{"arch": "unet", "model": "image diffusion model", "image_size": 64, "horizontal_flip": true, "objective": "epsilon", "upsampling": "pixel_shuffle", "optimizer": "soap", "learning_rate": 0.0029, "beta1": 0.95, "warmup_steps": 610, "adamw_weight_decay_other_params": 0.01}
Rows from block 5 of a small image diffusion model, named by matrix and row number. Rows with one number belong to one channel. Each number is 500 + 25 x the weight over its row's rms, rounded and kept within 0 to 999. All counts start at 0. Numbers have three digits each.
After each channel's rows are labels from the 100 images, of 14976 (inputs lightly noised), where the channel reaches its highest value: "strongest on" is what is common among them. Only what is clearly more common there than usual is listed. The data: telescope images of galaxies (Galaxy Zoo DECaLS). In brackets: how many of the 100.
# convs0: first 3x3 conv (model.mid.2.convs.0.weight, 256x256x3x3, standardized in use, each kernel summed), inputs 128-255
# convs1: second 3x3 conv (model.mid.2.convs.1.weight, 256x256x3x3, standardized in use, transposed, each kernel summed), outputs 128-255

convs0.248:516488492447491489509502463518506494527505467496464528542501515517504513519508501532512487480504456537499476512493492413485512519552533521510500504491484520532501515488514495474520524535509497519450496515544487507478458506520510491492505503517476506505496474478519552522504542517473507477534510523458472516524484463510536481489505493503557525514500500536518470527505503542511524511514
convs1.248:463513484525487477477458487506550511463527493507496497500477468494488498544507503476529500503490506508494493514545473537510498487425517502471531480506468485495468479499423505500455520492498506528497514509474512509517500512425472491517514494466496475514469486483473482503490518478547497496477481469459522524535488526543494509481472485515554463500489516520469512513527518506532473504474
strongest on: shape: featured or disk (75); edge-on disk: no (74); bulge size: moderate (35)

convs0.44:491513467517547468533490489533515509479514496488493530532489487471496506482479465496519497470465503488455474521548482431476444503478516488492505502503506534491486522512481457532506479517463495488512486505514519524497452474486562463520483482511485495505486507506512476498485465497507473526484477549536479475556465505483495448493521501529483558560497545479509485547494502492458466504487
convs1.44:516492483484476515494532528511533507489474484494496520509516516510496461556516504529493548546518477486533534477474537539554533492496505500523487505489521459484490488456495516465553497447533537496508501467471480492485530509503484496482537492481519519533508501520500511504519482520562475470505490476491527549492527508497503517512557474465465475477500505527467457474479501487517475515459
strongest on: spiral arms: yes (42)

convs0.245:508488458520496492506502511473478488501486483447518526482502516511487472510464515516490489504461484483470504525533488503513487499510523471457488455501484483520431475457462501529414470545470544516471503492509521501558457504486507517505451487518518522519509511466506497488503504491534495550507528497522553508494497478486513445458487548511501470499488455466496506510505481496489469503520
convs1.245:486503534493489505536478531498486513484503533506521514507516513521549517484527520468471509459491527504493505496484539514513512492518525499451505500540542473490538518539525473526498500522493496477542508512472538511472501526529478474466493569518508481519496487503533556481503493520494531481485509519474441519499526517523459489493479493489481520497521517488515455519515487495537533489513
strongest on: roundness: round (61)

convs0.17:502471522486497471489486495487479490511495461453434466496500505511482503502484508504496515465564469504440521505479522496481476503521483467484516516504486528505489518510509487503474466490514501490537496484534502540525521541525511485480511534497541516486506519486555536537537505518471437491450507472536490505487493504518506497454506512517491572486518526501505480497485471525486506466493
convs1.17:501495543510521536489469464532470521501488526533532516547524492457498457516482495507500497526478474478457503507515471531473485538509501482542479527489512535479513516469522520519508496493497534543500505470540464484473540509512494499515524475513478519528537497528486438480447495540477496541533497518483497517512437545485510478493497488499504491503503494487453538507521530444534525509508
strongest on: shape: featured or disk (68); edge-on disk: no (65); bulge size: moderate (32)

convs0.64:509535493461481494513494513492464495525519519441476477502503499517522515506466499485501495516494519510493515465506481490510486516483509523539511480497526443493492494445493499510459528494478483542490501557561478534495473484524433486513511504478537439522537512528492528512516536498482501483561514504520505503494528496503522530524497489519471486456516478555491509526518534519532550533519
convs1.64:506471501533533493472529507468549497460493531523519502489464515469495456559517491511512535463505496551547503541489518467475522444485497509462473508469510508465483507492496493472538495508486492510504493471483499496484498518551515516495519465528476514487482450505474483483497486485527518477467530455491467439486471496505475478465479511510460526512509497514519517499475459523487475523505
strongest on: roundness: cigar-shaped (34)

convs0.227:506461525482514424479474534493533525485527500487499500497502510530492505509513499510506510507460534511499507522530539527500494500509477486461507458513520527492495518473464514471465512482481499469481491459484510461553470477525505496496493474508477478495489525493491519489481530492527507550499496474445480505479494436514502480462529490477541523436483426472464513476518461506506471494479
convs1.227:485487456491489506520534486495483467504534513486513558507533535495534509506515480479533515558538517514494488530467496509476481513486491487516482495500463469516460496508490496486502469459514532507530503493502495512464494488495533467539495480491500490524485503521561440526532504528534507463520553526502502469534498530477546481490476479516496483520489514532531519520524532482473509536512
strongest on: shape: featured or disk (75); edge-on disk: no (69); spiral arms: yes (59)

convs0.154:503546478485496468519478481517481489512534519498499526462503487487482510489498496515507496517524511500544464563509489561497501484477487506528520481484503554506458510469490489472532466460481458532520503484492480478499480533516586552495528505474518552493528469538497492472504556516478474481489504487532449514505511533514490464525499445472495489479533474482470514520461500500494501502516
convs1.154:483492505490528496475558532484543522478484495515484504491513497477499516469513497499509458500481482492497497482504534459463517534511499494511534508492533460473492507540463528457497526520536501498527505501499509544531481486437478474466529518510475463500467547487478537526503536495512494523508490465510502504505512476479516517496517464546460504494498527505557501496479487506460481525484
strongest on: spiral arms: yes (40); spiral winding: tight (25)

convs0.92:498502467505458503522484483495509467504496492470470494501493495503474511498463508438510493511509506506482469496477464507472518492518505486508487517493497462515493438473479511510470538535496499513495502496539481513456476505545593506519464476500511545502496489502517490520488543516480505522482481513499499485513487505493511460470496499478508465534566530489507541516494477470528563502502
convs1.92:496500481461521503519505511464464545537481485542528526503522547440477502473530517454472500558501495496499559526530465497533522523482503491433476511507518525471501515508484462498483451498538492550493475467519480499506509496488455483551508510527478490524546495516481503501510460501472466483518525504514522499496498521508490500518530531533480546513486468482483457511470485500491441502507
strongest on: shape: star or artifact (39)

convs0.40:488519517537505517472492527517503511511485559519469530518478487469514500475514533483515536532533482470515522512506539476493466489439463486511519491490508498494526520496469529520491494558522530474527491461507498486516522511518492486492477517519471532499498481489525510492530489483514511527516497505545515508449505518470505468486483501479481491496527476466501484497452504496541488551464
convs1.40:518481513490486481506482469507518500483500467512476506487512499507516542522468536513485482472507500515503472533465484511470518510516501537497466498464527481502485450493535469467525514466520520495507509506531512518431484503514489537490496506458556488522527507445502523523480514508540496517527525501475521523518521480519474571515469501497495489484444544505505525466439486547520518466465
strongest on: edge-on disk: yes (49); roundness: cigar-shaped (37)

convs0.179:491514463525527487527454516504534503489515499513455508488490491481534485502492494377520508518479493506523538516500546475503515488467498517502526479488473491489512517481452454520479487567504528473515496481531545487531522515466456434520490516505475503507503539484508466514485475507499483525500501513506518480475496505487507486469531514482496494494512446516484491442504479514530477525464
convs1.179:504529503460453523493541508517491476537485539503521530544507469479484512520462537502501524533533471448485523521507476489492510504523470496523501498504502512527495508467542486509493491513470487476527494508461476487460550538509491554474483468472477481502542479494499489484482505528512484503516485456470501496546519523497484514479533517478505464498485498495513543512506508468508508483514
strongest on: edge-on disk: yes (36)

convs0.165:488511508446489516492510482529512481514485505505481551478502498493467491499481498462523468512455566522492517532476507557518494522489505524494484522492531509514537459520501494496606563500542468511511507517477500517529481487522541560504508486504487482503502527484504512483509533514508475524486515540480486502425522483487509485501469496560479528471507499488478548495505488503503492524498
convs1.165:498503521502465522484455510474477512494507493469528481526479524522528514501517509505510478472472513475503501472527535527496542510503498473452502504473491505556493524467482554503482499518457481456468480526469525464494493563491502476493489497496479474462478462503506507464498486481480547495528455502495536497500518549469512484486504481464492453477500473484477507525478503523513521499534
strongest on: edge-on disk: no (57); bulge size: small (32); shape: star or artifact (29)

convs0.41:515488502512472495508476488519481488525497492440490481492496513521506509502513481561498503488486479512479487502529471482474509503504491482519493502506493475494464506422445516502527448536451504506515507539520514476513478487524604502537453504509528509491491494475482479471496495491508505483504487523500512490509506481517487508487504472492520463511509459499454537546505524538505477478466
convs1.41:504488539501585457510502535441476462513466449513510512494482505480506492448504496507516486537526511478495524466539552470478487535498499464533540486515501542500521500555499466510565497482523508507516477507503511512540512451462449508513532515511474495515490482533509510523526532503539502527499484501535505509523450459477527427477501507515522476501507482486514496545500462450528492523464
strongest on: shape: star or artifact (36)

convs0.178:493500498503500511503521540503499477486524446493484467480499509506489478499551497560493514526500504491488469485473531519519503504470487483540535488491499474526467494519555481463518485436518473496484478457497492505508494505465541521469516464480511492485492465476477512528564463534493468483443503480484475496462498486517476439495524473507513560524513498493515557498463478489481470483545
convs1.178:510530529479498508462483481491490530514528516499521511553474553468469516516473514467474498521522465507525489480522545499536515462487472502560489492460495501466518485482519491468542498508524477485531481465514483501474533510536518460514491526502476518505516493516506481471501507511473488464537509525493482498504499532519494529519492498511450482493513506501476510465515504496501496467455
strongest on: edge-on disk: no (94); shape: featured or disk (94); spiral arms: yes (70)

convs0.238:512525508490480539492494481504518534493486515477503497503499508507557535513497521516504498478458457512529484505508476467491465505488523482462476542493474578520488484491492517487526509472457479552477478481511458515454516490518558553511537542497466537499491505512507493498492480555485492492494464530488557521482465492518563472483500510516509495472443535520529516497489490506507447519558
convs1.238:496494475566489527496503490523517493518490513513475483538533504493472476508536528466508527554495480449458467494447521519446461479525510480562514477502474448459518502542507504490475500508508515484482514483530505528445468505479484513541499473498498515500559497541491470479540495503525508499476452487498498486507525485501490463496439503491481479494491494525471494505503517507508526479461
strongest on: edge-on disk: no (78); shape: featured or disk (78); spiral arms: yes (59)

convs0.54:505494445483505505472491480497493451494514512503536531527490483508504490502511484506469493525479536504531497556488493532522470496527490487516507474516532481491507453494513546494460525484520486433447494532496489542530508506493463510499469506486510531511471522508544433465493505482519485471476524475508456521519465460501489525462457487532500490538465501518508486489511540546490490517484
convs1.54:504484524468484522527512503495493483510468501440460519490499475526484505490497515519539492467485469505514519424513521485487530513493458553466517509433474521502514525550510480509506499509437522517542473472509509482477491486473498498509501513512463497489488490549470535535506516514494503497518476527532478502480521536528509461573463524506500535449498514467473492521477448494547491497550
strongest on: shape: featured or disk (60)

convs0.199:499503482461503568495478508508490510500490493477507535501502512498503492493520557500501472499493460477513494479484489500489522493523491508464455506503484481511500437495513495480528492487471473516515495514477461484493491494499499432515565556469486486484497514482548531507519516479508539510482453475461530492481529520509517525488533476509486475534487478541501510469552506512518458506496
convs1.199:521504520514481488512494505480509482560503477521520507497503507485495522505505499476509533509494496504504522524518479500500479468505503463498522500485493505458476549510483496485472493462478491487478523489551532542529479526525514525503439484554474510527508496457482466460466474501511502477489517538472476521500472455483486470505517525482456499508484479486485559491539477496472559511514
strongest on: edge-on disk: yes (34)

convs0.127:472509483498474532487510455469500512469501506512497445512478471476525502484510533494509508490482504476506484502517471555497487489477485477471507499479471518492558472495481507550481525572496549497481487520525476486530499485530524524510470493446488498504513530488486489489525511509524542524470488495484538502482485526489467470470473468522533504510538488471468488490515470471513515490493
convs1.127:494515502456529496558489533524526529496496526521518496488502539491505533454469481478447508478512470484462498511496496455473499489513506519522517529495545498464485523460504511497515499523510520483504508470465498484477509527500484447472502520480514478529463540500505546503497535457518497486531473468489542497490516492523509490512515475475502521501521500520538528494525493514519474477522
strongest on: edge-on disk: yes (25)

convs0.9:509513494488525518498509497522448494516507490460504488508519525525492511503478505409522469501526545515484469479488449548503493519536511502490517509535521519515455481515514527515436500514492460506484502516549514467534529522508469501521529465479470496515528466519498497526497497471503471500486521527507482514522548526510505476513475476516483550529499527517456477502524504486491512504517
convs1.9:478479512561475512470511492474514491503508511506517483503462481474492475541482519505512480481521473469541526500519524486466497472452491485546478531496499492515499494495491520483540497475505539491526520507512544536482525501511512533510496529501515498510482508510502495457512530526541530538523517498486475511509491515507484499460508546529497492479508493506519553475556487505487539505519
strongest on: shape: featured or disk (68); edge-on disk: no (64); spiral arms: yes (54)

convs0.85:539479529501513486495522491503496498523502529494490501525521527525528490517520482495513512523495504519514463519465487446527510534467525531497491468519506472509486503483532506500523514468518546478502524526525514531525516483524424498481549506504484475514528488515511512514530515483516483506532500538486489521499497516523521526509473510492531501513463518503529525516507512500508502492560
convs1.85:485529490459521479501516522503493491523492468519524492487503536484501555500500484481484484495481491496483540473533511509427500483484520461504549578475514492531488505481479522535487486499481469512511537504473488523544471525509525483481515507490478526465504492488504516466449536508511497526497516491525496464500497537492475463502535499544438544525522469459465507527541533518478481528465
strongest on: roundness: round (44)

convs0.97:487563490521569473447509518512520491497498517500477482520502491484479497485508514507501518478473484511486527564506535558475501502508486491491504483511518506512529518526482496525486509556511500515501485480500490513473456484521538485474472494488506524512496537500490487483528507501510473486503496479572491494472488546494486452487484521527510461492461503494503486520496515494512530501483
convs1.97:514472505497477528499456503500511503520498496500548477494509486512508468517496472529521512489505511504507502438484522484496523514486525494501467511500488543512494515448522517496490489431538501507477459480543502474531498525479545543495523498492527481483510474464484537528498472537456506482484496507476498534518486478505464534527547465535534528446525483523524530486484483522469525486539
strongest on: roundness: round (51)

convs0.70:509474493503504454513504509461509464487489491496472449426511512505500497506536457523492535481496494481510515494509529541505503506530518484482472517512506484505463512486492512486496484471472491520455520493501500500447498491439522528499502500503513500499510482504525450497499481518472463491511496540505460496509523450509524534457466489503515545497475523443495490506478494446473478480460
convs1.70:476546504496469528454501538522500508486472502497523483533467508476517560476492531444505505516492488501524487502536480453497548515510484476480524513481520552507513523497459465520503516526485498504528460493488518495516464520519516538499480503490517480507495466504502492443510516484484505491505510458514524555530504547489471489494460488487477497490495474532508509490520467502507455503492
strongest on: roundness: round (41)

convs0.71:494512499527498491505517464492521493524520536489508537469489469491516539497499526520485504473503548530562491495536520456508490489494493506533503530476513473499492477560500475436487489450483526524510505541499485499478491495505458486492465532504553454506520498505467491482507501522509504468456494505488494498498536515503473554504496493520485486527493532482519470460498511482496470494536
convs1.71:488492488500526494510513511465515496485522483474504528515492514535489473532542506466525540486481495510488498464495500472520514496481500521498509518498502524497503490488526524516437553543539501462494502505523544493552504451509533504529536447486452488501528504526562526493508485470501510504545512501510501487565460534519499469498518522491503533504512468505493516492495499513504539482477
strongest on: shape: star or artifact (29)

convs0.2:503504455439498493445511498506547483493487464501464561492533518517527476518494489450515496490505504497531513497473469527485504510518502514516500472511485499517533499518522527503500456496532514510492494547507491503461516541467505517509506507509498495539519492514474496509479540504536517478491482500488510511542474504503524544566462508497407497520507502571516485495511527503515454465459
convs1.2:481493549531485532485467532494464497500509490483505494479464508526488513502484468522501511488475516485528524505497535463517494528476516547471477552500522526524532516507525498496507545489521488494517538454557522503560523464543537539523511529495483535510510495479523492478500450502489540520508503523485488484470533508558486508500524500510538533509489505468503542477504484482480572492545
strongest on: edge-on disk: yes (28)

convs0.106:526544514495494520509476502533518486515492478495465439505514523515522503525492516515470464483455459484484482455495487482465491509528526499539522556495452463514489492438460472489518486456516512505496489523503471476386468474479565513468510521471521496523501460503495489494450516499472496495466504509497494487511498521502496509513459528542488439496471516498521545514510541505497499517505
convs1.106:484458538518470489443535469459470546497518577497514495494513482517498471519518471491533507441480532514531485507526457478522540509492496535456496441568511475545494504496508510505460502529521511494504493486481515478494504528510475531498439504498502471524530533483507491504488501475482483524509468513490518489491524507497507504499532487434475499489503508522489460494430503529488532482535
strongest on: edge-on disk: yes (29)

convs0.101:491513486506512510488486489528534495502455516492497511490493496491529473483505487557514493498458537478517478458452503582489464495520481536455462493490490457499594469558493513525481468425523544482527510436514481490506469475499534474510534505482502522512470502517480492511494534494523433496497466558493456522479493528473510491532488456525518479520504512507505543513489484496453476531494
convs1.101:492449545496470495522508526483468531457518464496501445536525493488480488508498483515486478498510464492477494494533496496468531535488478485525475503496521524509467528509474459513514497543489480519462505533500504477478509499478498506526490457473519520502474512486522501449505483502529493481481524428487531497529462492485466490468442519482522536482494500530494500488517485507492518491520
strongest on: roundness: round (52)

convs0.145:503523491485454513507534491493503481493476459473463497525502493502494459496499492502496516497509475493497489460499521533502500492432501501495473485488526494496516525494513489549537514506482505458490501499494508489478509531541461529502540436496470488498476576452481458510527525538516469484458482455510505510488529555510504549526520535487524502494573528558490534516481468473480493470472
convs1.145:496509462469505477508496502518464475565499507501524481524484482502529501477556487514537479500531528457460490454472484495476474480488497496464456481513517502536515541497517469518493493497510505515513524479485503544474478516507507482476521578526520471445520523469511484481502520539476508519470532521501495549493491460518527489503528559517490508505481492484504533471519446462499518485537
strongest on: edge-on disk: yes (33)

convs0.16:492505558520496508501479513509472484480534524542492504496488508491496502502468494489469523525503527512437506543485532482521503512492494507500513491514520491507475483509491514489563534527530500497531503524497502511546521494519601538487513507493458503496497495498528507515480488489486467457495460472502497511495514545507500477503498504488485500511543464500513632496472475488530492530516
convs1.16:483493512476511532507507501499517488505510489506519501586502485485489503478529566489455482480492486429543500509510501509490467506478496522534491546517514511458453493541521543508486484509481516494495480471501504485486504469510491486506493482509493529527515450488537424484532501486457530543521520496536495474458506468481495495492484531540484471484511514455470509480484512463467479570515
strongest on: shape: featured or disk (72); edge-on disk: no (63); bulge size: small (31)

convs0.112:513481494511482474461490509488467452501516499474457591480508512519504485505512490506502503506492523505502518530483513451469506521516528482541485514515485532505464496453496514471485494431516506505515507535506475481574466488494483539503495471557503524497499482478479486490520498493474511517509524513481561510522554462496482488511501485519533573514474493508499546501499502475528484516510
convs1.112:488486485498511503486469477492490510509503468501506455561520452501518496474506525505493491480471548482502488511552498493495471521479499526512511509503471464508534503502508458494485472505498503519488506530515546456439480461474508479529553499481470497492502489498502464523516475466497475533466509431550501507509478440502524522461512533504482470508495531490500524461530553463476496472503
strongest on: edge-on disk: no (86); spiral arms: yes (84); spiral winding: tight (56)

convs0.81:515489462490484457499520518482493485499486458497477538531513512513513526511496489523491499472494497501508469523484496514488549506512502557489511507524479449515503503491586541491475489491514539526492501534495485488452514486520470504479481486470524439510515477500521519511506465449514484496470468442441504503483491495508499476482519469503504508525496487526492461494527463477486487514502
convs1.81:474483494499482519535480515462492536483532432519484496481491451476530498521534518494520502497496532556480480539520516496501482492478501521487456519504496502542475455520485480466490487501504508492468517518512536480561451504511511450486537509516473522497496506498536508481486491503483485503514512508518463460512502523509523473497500527557477471534502530486491504510499470525495489492474
strongest on: edge-on disk: yes (38)

convs0.77:508455478500540520507528507479543503481516499497520515485505505513492509504523517495489514480519503530564511466524517544491556505529513521508528554479517446481486513549529508461406461447523482545476512493519478483480500486484489492469477503462475456491521510498458556471511531488522499485472527453507492499457531489507445505509480500500498500497506491457508475520517497538470483485503
convs1.77:480521521523459501494525527476441518508514485480532499510485491523516500527497518493521553489497511504508460557516520477554468488487481531485513507480505564518502496518525485521548497515546520437529514467475519509530475503504488528549508490507484486525499493472542410512521463497477497509538519497483493498561470523496538499466500512475532501535498478540491519503493488470512481542500
strongest on: roundness: round (45)

convs0.12:492521494509528474504511515505521504499522521524487507465491492500465489503477515486508541500541513518450522545505527504491449487506491515507461504526508518512479486488530508528525501492482501513532517502506496485499490488502570534509477508513470508494480523497475492461462524503468492520471480476533517531427505481493487472484499493483480452514491528485476483529470442541466525524534
convs1.12:483465532489494503512523522504456531531473531529483495517466488489513499509541465493484462497525518473497459486482486475518457526503493493453475489538534501486474481494493511522493503482490483491460508476480508508520466549487498514484495531477465523566516496513534518519523523491535498521527509493495501570495533483474515466508486455508533479472469490507473516478523512518461501456496
strongest on: shape: star or artifact (27)

convs0.72:515498495504442470568519476490492482501540509427512505513517540529483487503503533545483517497511530487511451510521490504492479523532525521501466494517533466508484491482510466522501534525506535489518525484527487437513474471497463463523533467482482491493536490486524541474534545484479516488517551521476489517456508497521474466516483505523473483529551515504488520494470467512503526482501
convs1.72:491450500503497549499504536503469502537478458533537453508462562463498478513555466495493480513481468484466550477514505491482520527480507443505509533485483536486504500489494504509485526486537503569526510492503495490533508485522517491522459506511478528530542506495514464475490470525494505522518454508489484499527478547503490474482487528522492542497496479474446520567504514500473505513435
strongest on: shape: star or artifact (39)

convs0.122:524537489470494484531460547473477535462500523508462491500497521504526509519484470497492499516515486529516491504526507502517487516506551482482517469525493473502491500486497485484524494479499520493495496499526503477512520514524503519475474515493494475472524476535506499501477570525494452477442489495457513502435491470494508463470479512553462504476523510471515450529476498524510481518494
convs1.122:476496484517497480500531511496538529557497478506534489472495464490478523500538486472470580553495535468490573510487479510481479522538496468516556492501497526551496535498497463465522516479484490533502474538533488510518478506516463523513477500482518532533532526506485458469509505489501501500483494432492504507472464531526503507483545501511487495497496504484523458509478513496510514499523
strongest on: edge-on disk: no (63); shape: featured or disk (63); spiral arms: yes (45)

convs0.105:503524524476516509504503505495501506486496495465521443505497503502511466490482496467480491488506495505534507485541536567522521492503511544465487495494505504507455505481502513538425457480477328502499498497506524487518516488531471530480512521527527504505501500496544514504503522486509446488466520437539508510537497468523429507532496504558458500493463456480488498526511490541504520504518
convs1.105:500506464508472456510451475528474485540490503503505502522496509470493573511480517461508468510453496504499500532430479480494470510483528498500488523471525493497478505501469476488471504486495532512527482507484509494429517502509531445491465489487480491507476489500505467514490510538472510524480520597516489516498529446498493483479480495471539463513473502473548516548497532471517490512518
strongest on: shape: featured or disk (68); edge-on disk: yes (38)

convs0.63:495527509483526488500518501534474516523478491454476512515495509512507481501511494488480490530526434517506457535465534503429529507495487513521478469502496521513467523468499474535524445494540521532504496462500489494531548496482557494518499535515493551499509513511546510542523531534514479484511523481496522551461499428503535473494545500483450460499457541517478518541513484517506527503504
convs1.63:497524529511501479476468496490480478526497523522528484506516494510489501480508496486495524515506506471467483517548487462532467542504507475450541520519497506512485522509500495528490505505503485501485522487507482517492515507487500498482480524502501526565505494537555496513568507531538528544477497527539481491461488521478481443467503504467552492466548479503457509474532523467495507523471
strongest on: shape: star or artifact (31)

convs0.94:512523505477477502535520488488464499552474477497485512465515511520495468508525487479488498498544484507490514472484455477473503521475484511517565518519482519521494528543537493532502531497489514497468523490483511494484466493521493457500496494505519488518514466523529518517508503496499523500477459451502466507475489533519478480489551502488518533508500460496511500491482483508465511471461
convs1.94:506496507509526517477495493537448513510480525513519523510507470503495490528417555445487490490497492454483494523504523534508515518519497553503523510520518513493508500510499494542492473515499529510528503480488434497434526535488493530477496523507517511518523510533514552517489480538493519494505508499528518540503528478488506533522464482496486507510533489517492466508529480473508507477528
strongest on: roundness: cigar-shaped (32); edge-on disk: yes (31)

convs0.221:504551528464492524451533499476497514463508500522516424483503499503542537513507510482496471504503507501473517513508476506486461520502500511495529516493495509517546488528494453536539520568495533501513494479500512492521475513513546503516460555480536492495505536504500487477541516525513462519490484501504486500524517493512486497471494455509492452489486531452517487466470481488512458457472
convs1.221:497471474530552511517509478477495506495465565509529511473509492509486514469475470465485492441488506502531512510507478512520540506498489513468532446510498463469505541509520508505481484527509502493482508556539498519497472507508495546484467503498531522455508539473488497489499522451491543470502526524521520493455462523479466503514505543470505510537517460555453437484517506518489486499502
strongest on: roundness: in between (60)

convs0.218:512512468503489516468510479491472466525511520516508499540507509500485493522515498472519569523586470511513510506499463454492502505498526490510541501537495468524535492518518460520485496433466481510452510505515491467490486465506526492466507491478511474515517465526482479487501483517468464466447480456450460532480505480521506504497542499501468510519518522509487482509501503494483492485514
convs1.218:495497469513472484518484526538538481485504485510498467477476504493522515482463438532512517514499500474520513500495502488537483486473516468478497439517497537495478535480487520517498545491499482505511525477475536475510492470556475510470502478500524467453486531462449525458488541531491485512503525549508478522472506503523507512525488513468504513461538521537535529494509488563550519520480
strongest on: edge-on disk: no (78); shape: featured or disk (78); spiral arms: yes (68)

convs0.189:483506487484468504448496510542483487483506468499481514482477480483511496481486515567503519504483477483481517500470522501537493496466487495511478459473508483487493495509517457497458476523526511500498478485490515507562508539498487495499517512528492484483473496484487459513476472483484506521502519471498544480513550537506480496491499524462517525460509522514504483498460471494501552502495
convs1.189:504473497512553477475538514448482483484501539487515489494521496537494478477476475499530459456498527565471498511503510515485508505488501510496516491563486500533476476489487521491450510472488458497517498557536509520424481511510459492473501452489500495497497543493520538530524496488485522524502474494505493443473484495486487458507493529473499492524495479530498473494495481497482473495511
strongest on: shape: featured or disk (95); edge-on disk: no (94); spiral arms: yes (88)

convs0.152:506513485459493496538531507500499485499513488490463540457516517519508504484464472458491532504504525529523471530517520492542484487495495466482454478503527551484499475501505485532564504504544468462475500494461508530471485508508482523507470495537488497503488495522526499527474563529476510480487528512465506503488540498517469521467475523508489498482492481501516500495505510489500429495537
convs1.152:497442482537505517476539475503496513527529457502529468491500479510498487482546494522523496542532474488495525499491526543476522511531509519503514494486508520529491579518537445494458537486463502564479483541501503473495483499484476474537515485500507480510487528450518476490526500495472495512488501470532542495484443507502551522486486526501545550500466492520457441507500520493504497530520
strongest on: edge-on disk: no (77); spiral arms: yes (72); bulge size: small (43)

convs0.68:510480505522502483506492520499472494515528505546467474459519492516503528505508516439493527473491503497511468544503497483516482509511500530480552474505535502483522481437483513525519472513494462489476500549519528496521459522501356514486483489468506474512501516494466484492502518464532524504450494515514519495562529492520511535534509486496490453494472515484495486507492487500519493491490
convs1.68:510529459473518505496494503498529476488534516468529547563504500499538533477496503512502472534459478466492507477506500463480476496467454512524486492461506506527502502544467500495473469518555520528551471482457490494489537496501518522499523492519458494514486489487519525526540545502473487493553555554545513496507488502458516468477496510511483554524531485497501559511535528530496505521504
strongest on: roundness: cigar-shaped (34); edge-on disk: yes (28)

convs0.25:488556482515521471495503492532466480543464542487493512475493492501513529480496511462486515566518443506499491500475490533494447500456503521497493476518472527514480530505488475577489503509469493463463486492484477503510508508503529492505521527518510543488522492470528501492510513491463526486476480479465519514437530473512504474521455489491493509509510489457459491508508466483494536478531
convs1.25:501464493484488458523480485454482515489534486509494465486555473522523475511537481450499516531553495500506476525514479515510474532498510470460508452506501464519472466523467494492493456506520519481486499504516502478554511490475496468509442502496496487501489494471506487513527478517496478484479493513520555545532489497496537454468511553499536446505537517473506517505463468474492493502517
strongest on: bulge size: small (28)

convs0.107:533522484496476508481487522480479524487515508507461502513528519546501491524499507471490500491517446533524532513495508477504472514515513565456489498515546538524509499504479491458445480471528461487530521489510508491511525497464391449495498471500517483504515490493530448519478526496485493486528497495506498512535525528527505516513459496506536489485483553474464504458524504539513511498498
convs1.107:486487505522534519488478487516542510513506523485522477492483479494475511462519537505478496535517544464499456499461522535449489517537508437540512518499493458479490526510507500558536483525502476486473464549473471480487449506520495540494500518495501527504480520478474519483520481525473491490513526512497498542485518499501471497483508513537507529528494500483499448503482521489536522490497
strongest on: roundness: cigar-shaped (25)

convs0.148:517507506525469485470486507529492489519509493533471524487507514513485493512508508480496466491461492518497494525479528529486488506521494471537455526505514543510462518505532507500563500468517453489508516538484481502499511533527571524470533518491517493497497474474502512500468504542481462508467477475483501495555502547516482516535488522484504479506493480504458538482444474461482462492526
convs1.148:520505454457485508466455486468524513527520480493478508527516522523510516482488509509530525512515502530502495488522462506508457537484495517500487489477487512489502510517520507499488521535502514517462491469485494492541536454472532443511487512538503532522519484530526485487518498474506504491552500507515572484516500458541530487499498493533554532508507507487516490502526525518497562489444
strongest on: edge-on disk: no (87); shape: featured or disk (87); spiral arms: yes (85)

convs0.87:528462484482498492526525503486480476503519480476502527524521525538532497502512516506496488493506446516494451498521490499498483517455502508550500480519541489502448495531524496533513475525492473471526513516487481499472498477467456510480488515514487474515506513502516548475482498473468486513515569438503465513480462445504481501505513553526493491495472462511507511551473471507491511512480
convs1.87:511484509499491496500476499487462520517503470537500484525497508477499501444511473533527488496523501541462525485530519494471492483469495451476516556469464535488509504455518508528494496494515510562494528528541473517547494515492530504504491521502481540505519494515506455486469480506516532533495463491500519509511474513471505432513512534525502561525502488540473498483552500501488467520516
strongest on: edge-on disk: yes (33)

convs0.235:502522526492513495487498517486491469512514502469531496501495498482512524496509482507475516488471551494468567464498509499457494490477498520504502527507478513508520511507511551520481521546504529512503511497504528487533503469470529471484493517485472509478488505513530470465525527488513504525499474470516471486533488529504538485478455492565520522540465538464491482473535500466484470461538
convs1.235:506472489523522508514468512519471508532467488515492472423501507526483477518481517533527485526514527510490495574505454510525498472503487496503483472521531515470458496487474494474547553426482481471462485502506535512478482518554511497533504502533556484528462463470490520539449482540553520480485488524469490520509500523507477498541546467527499509520521489511516486509474473545453492533457
strongest on: roundness: round (50)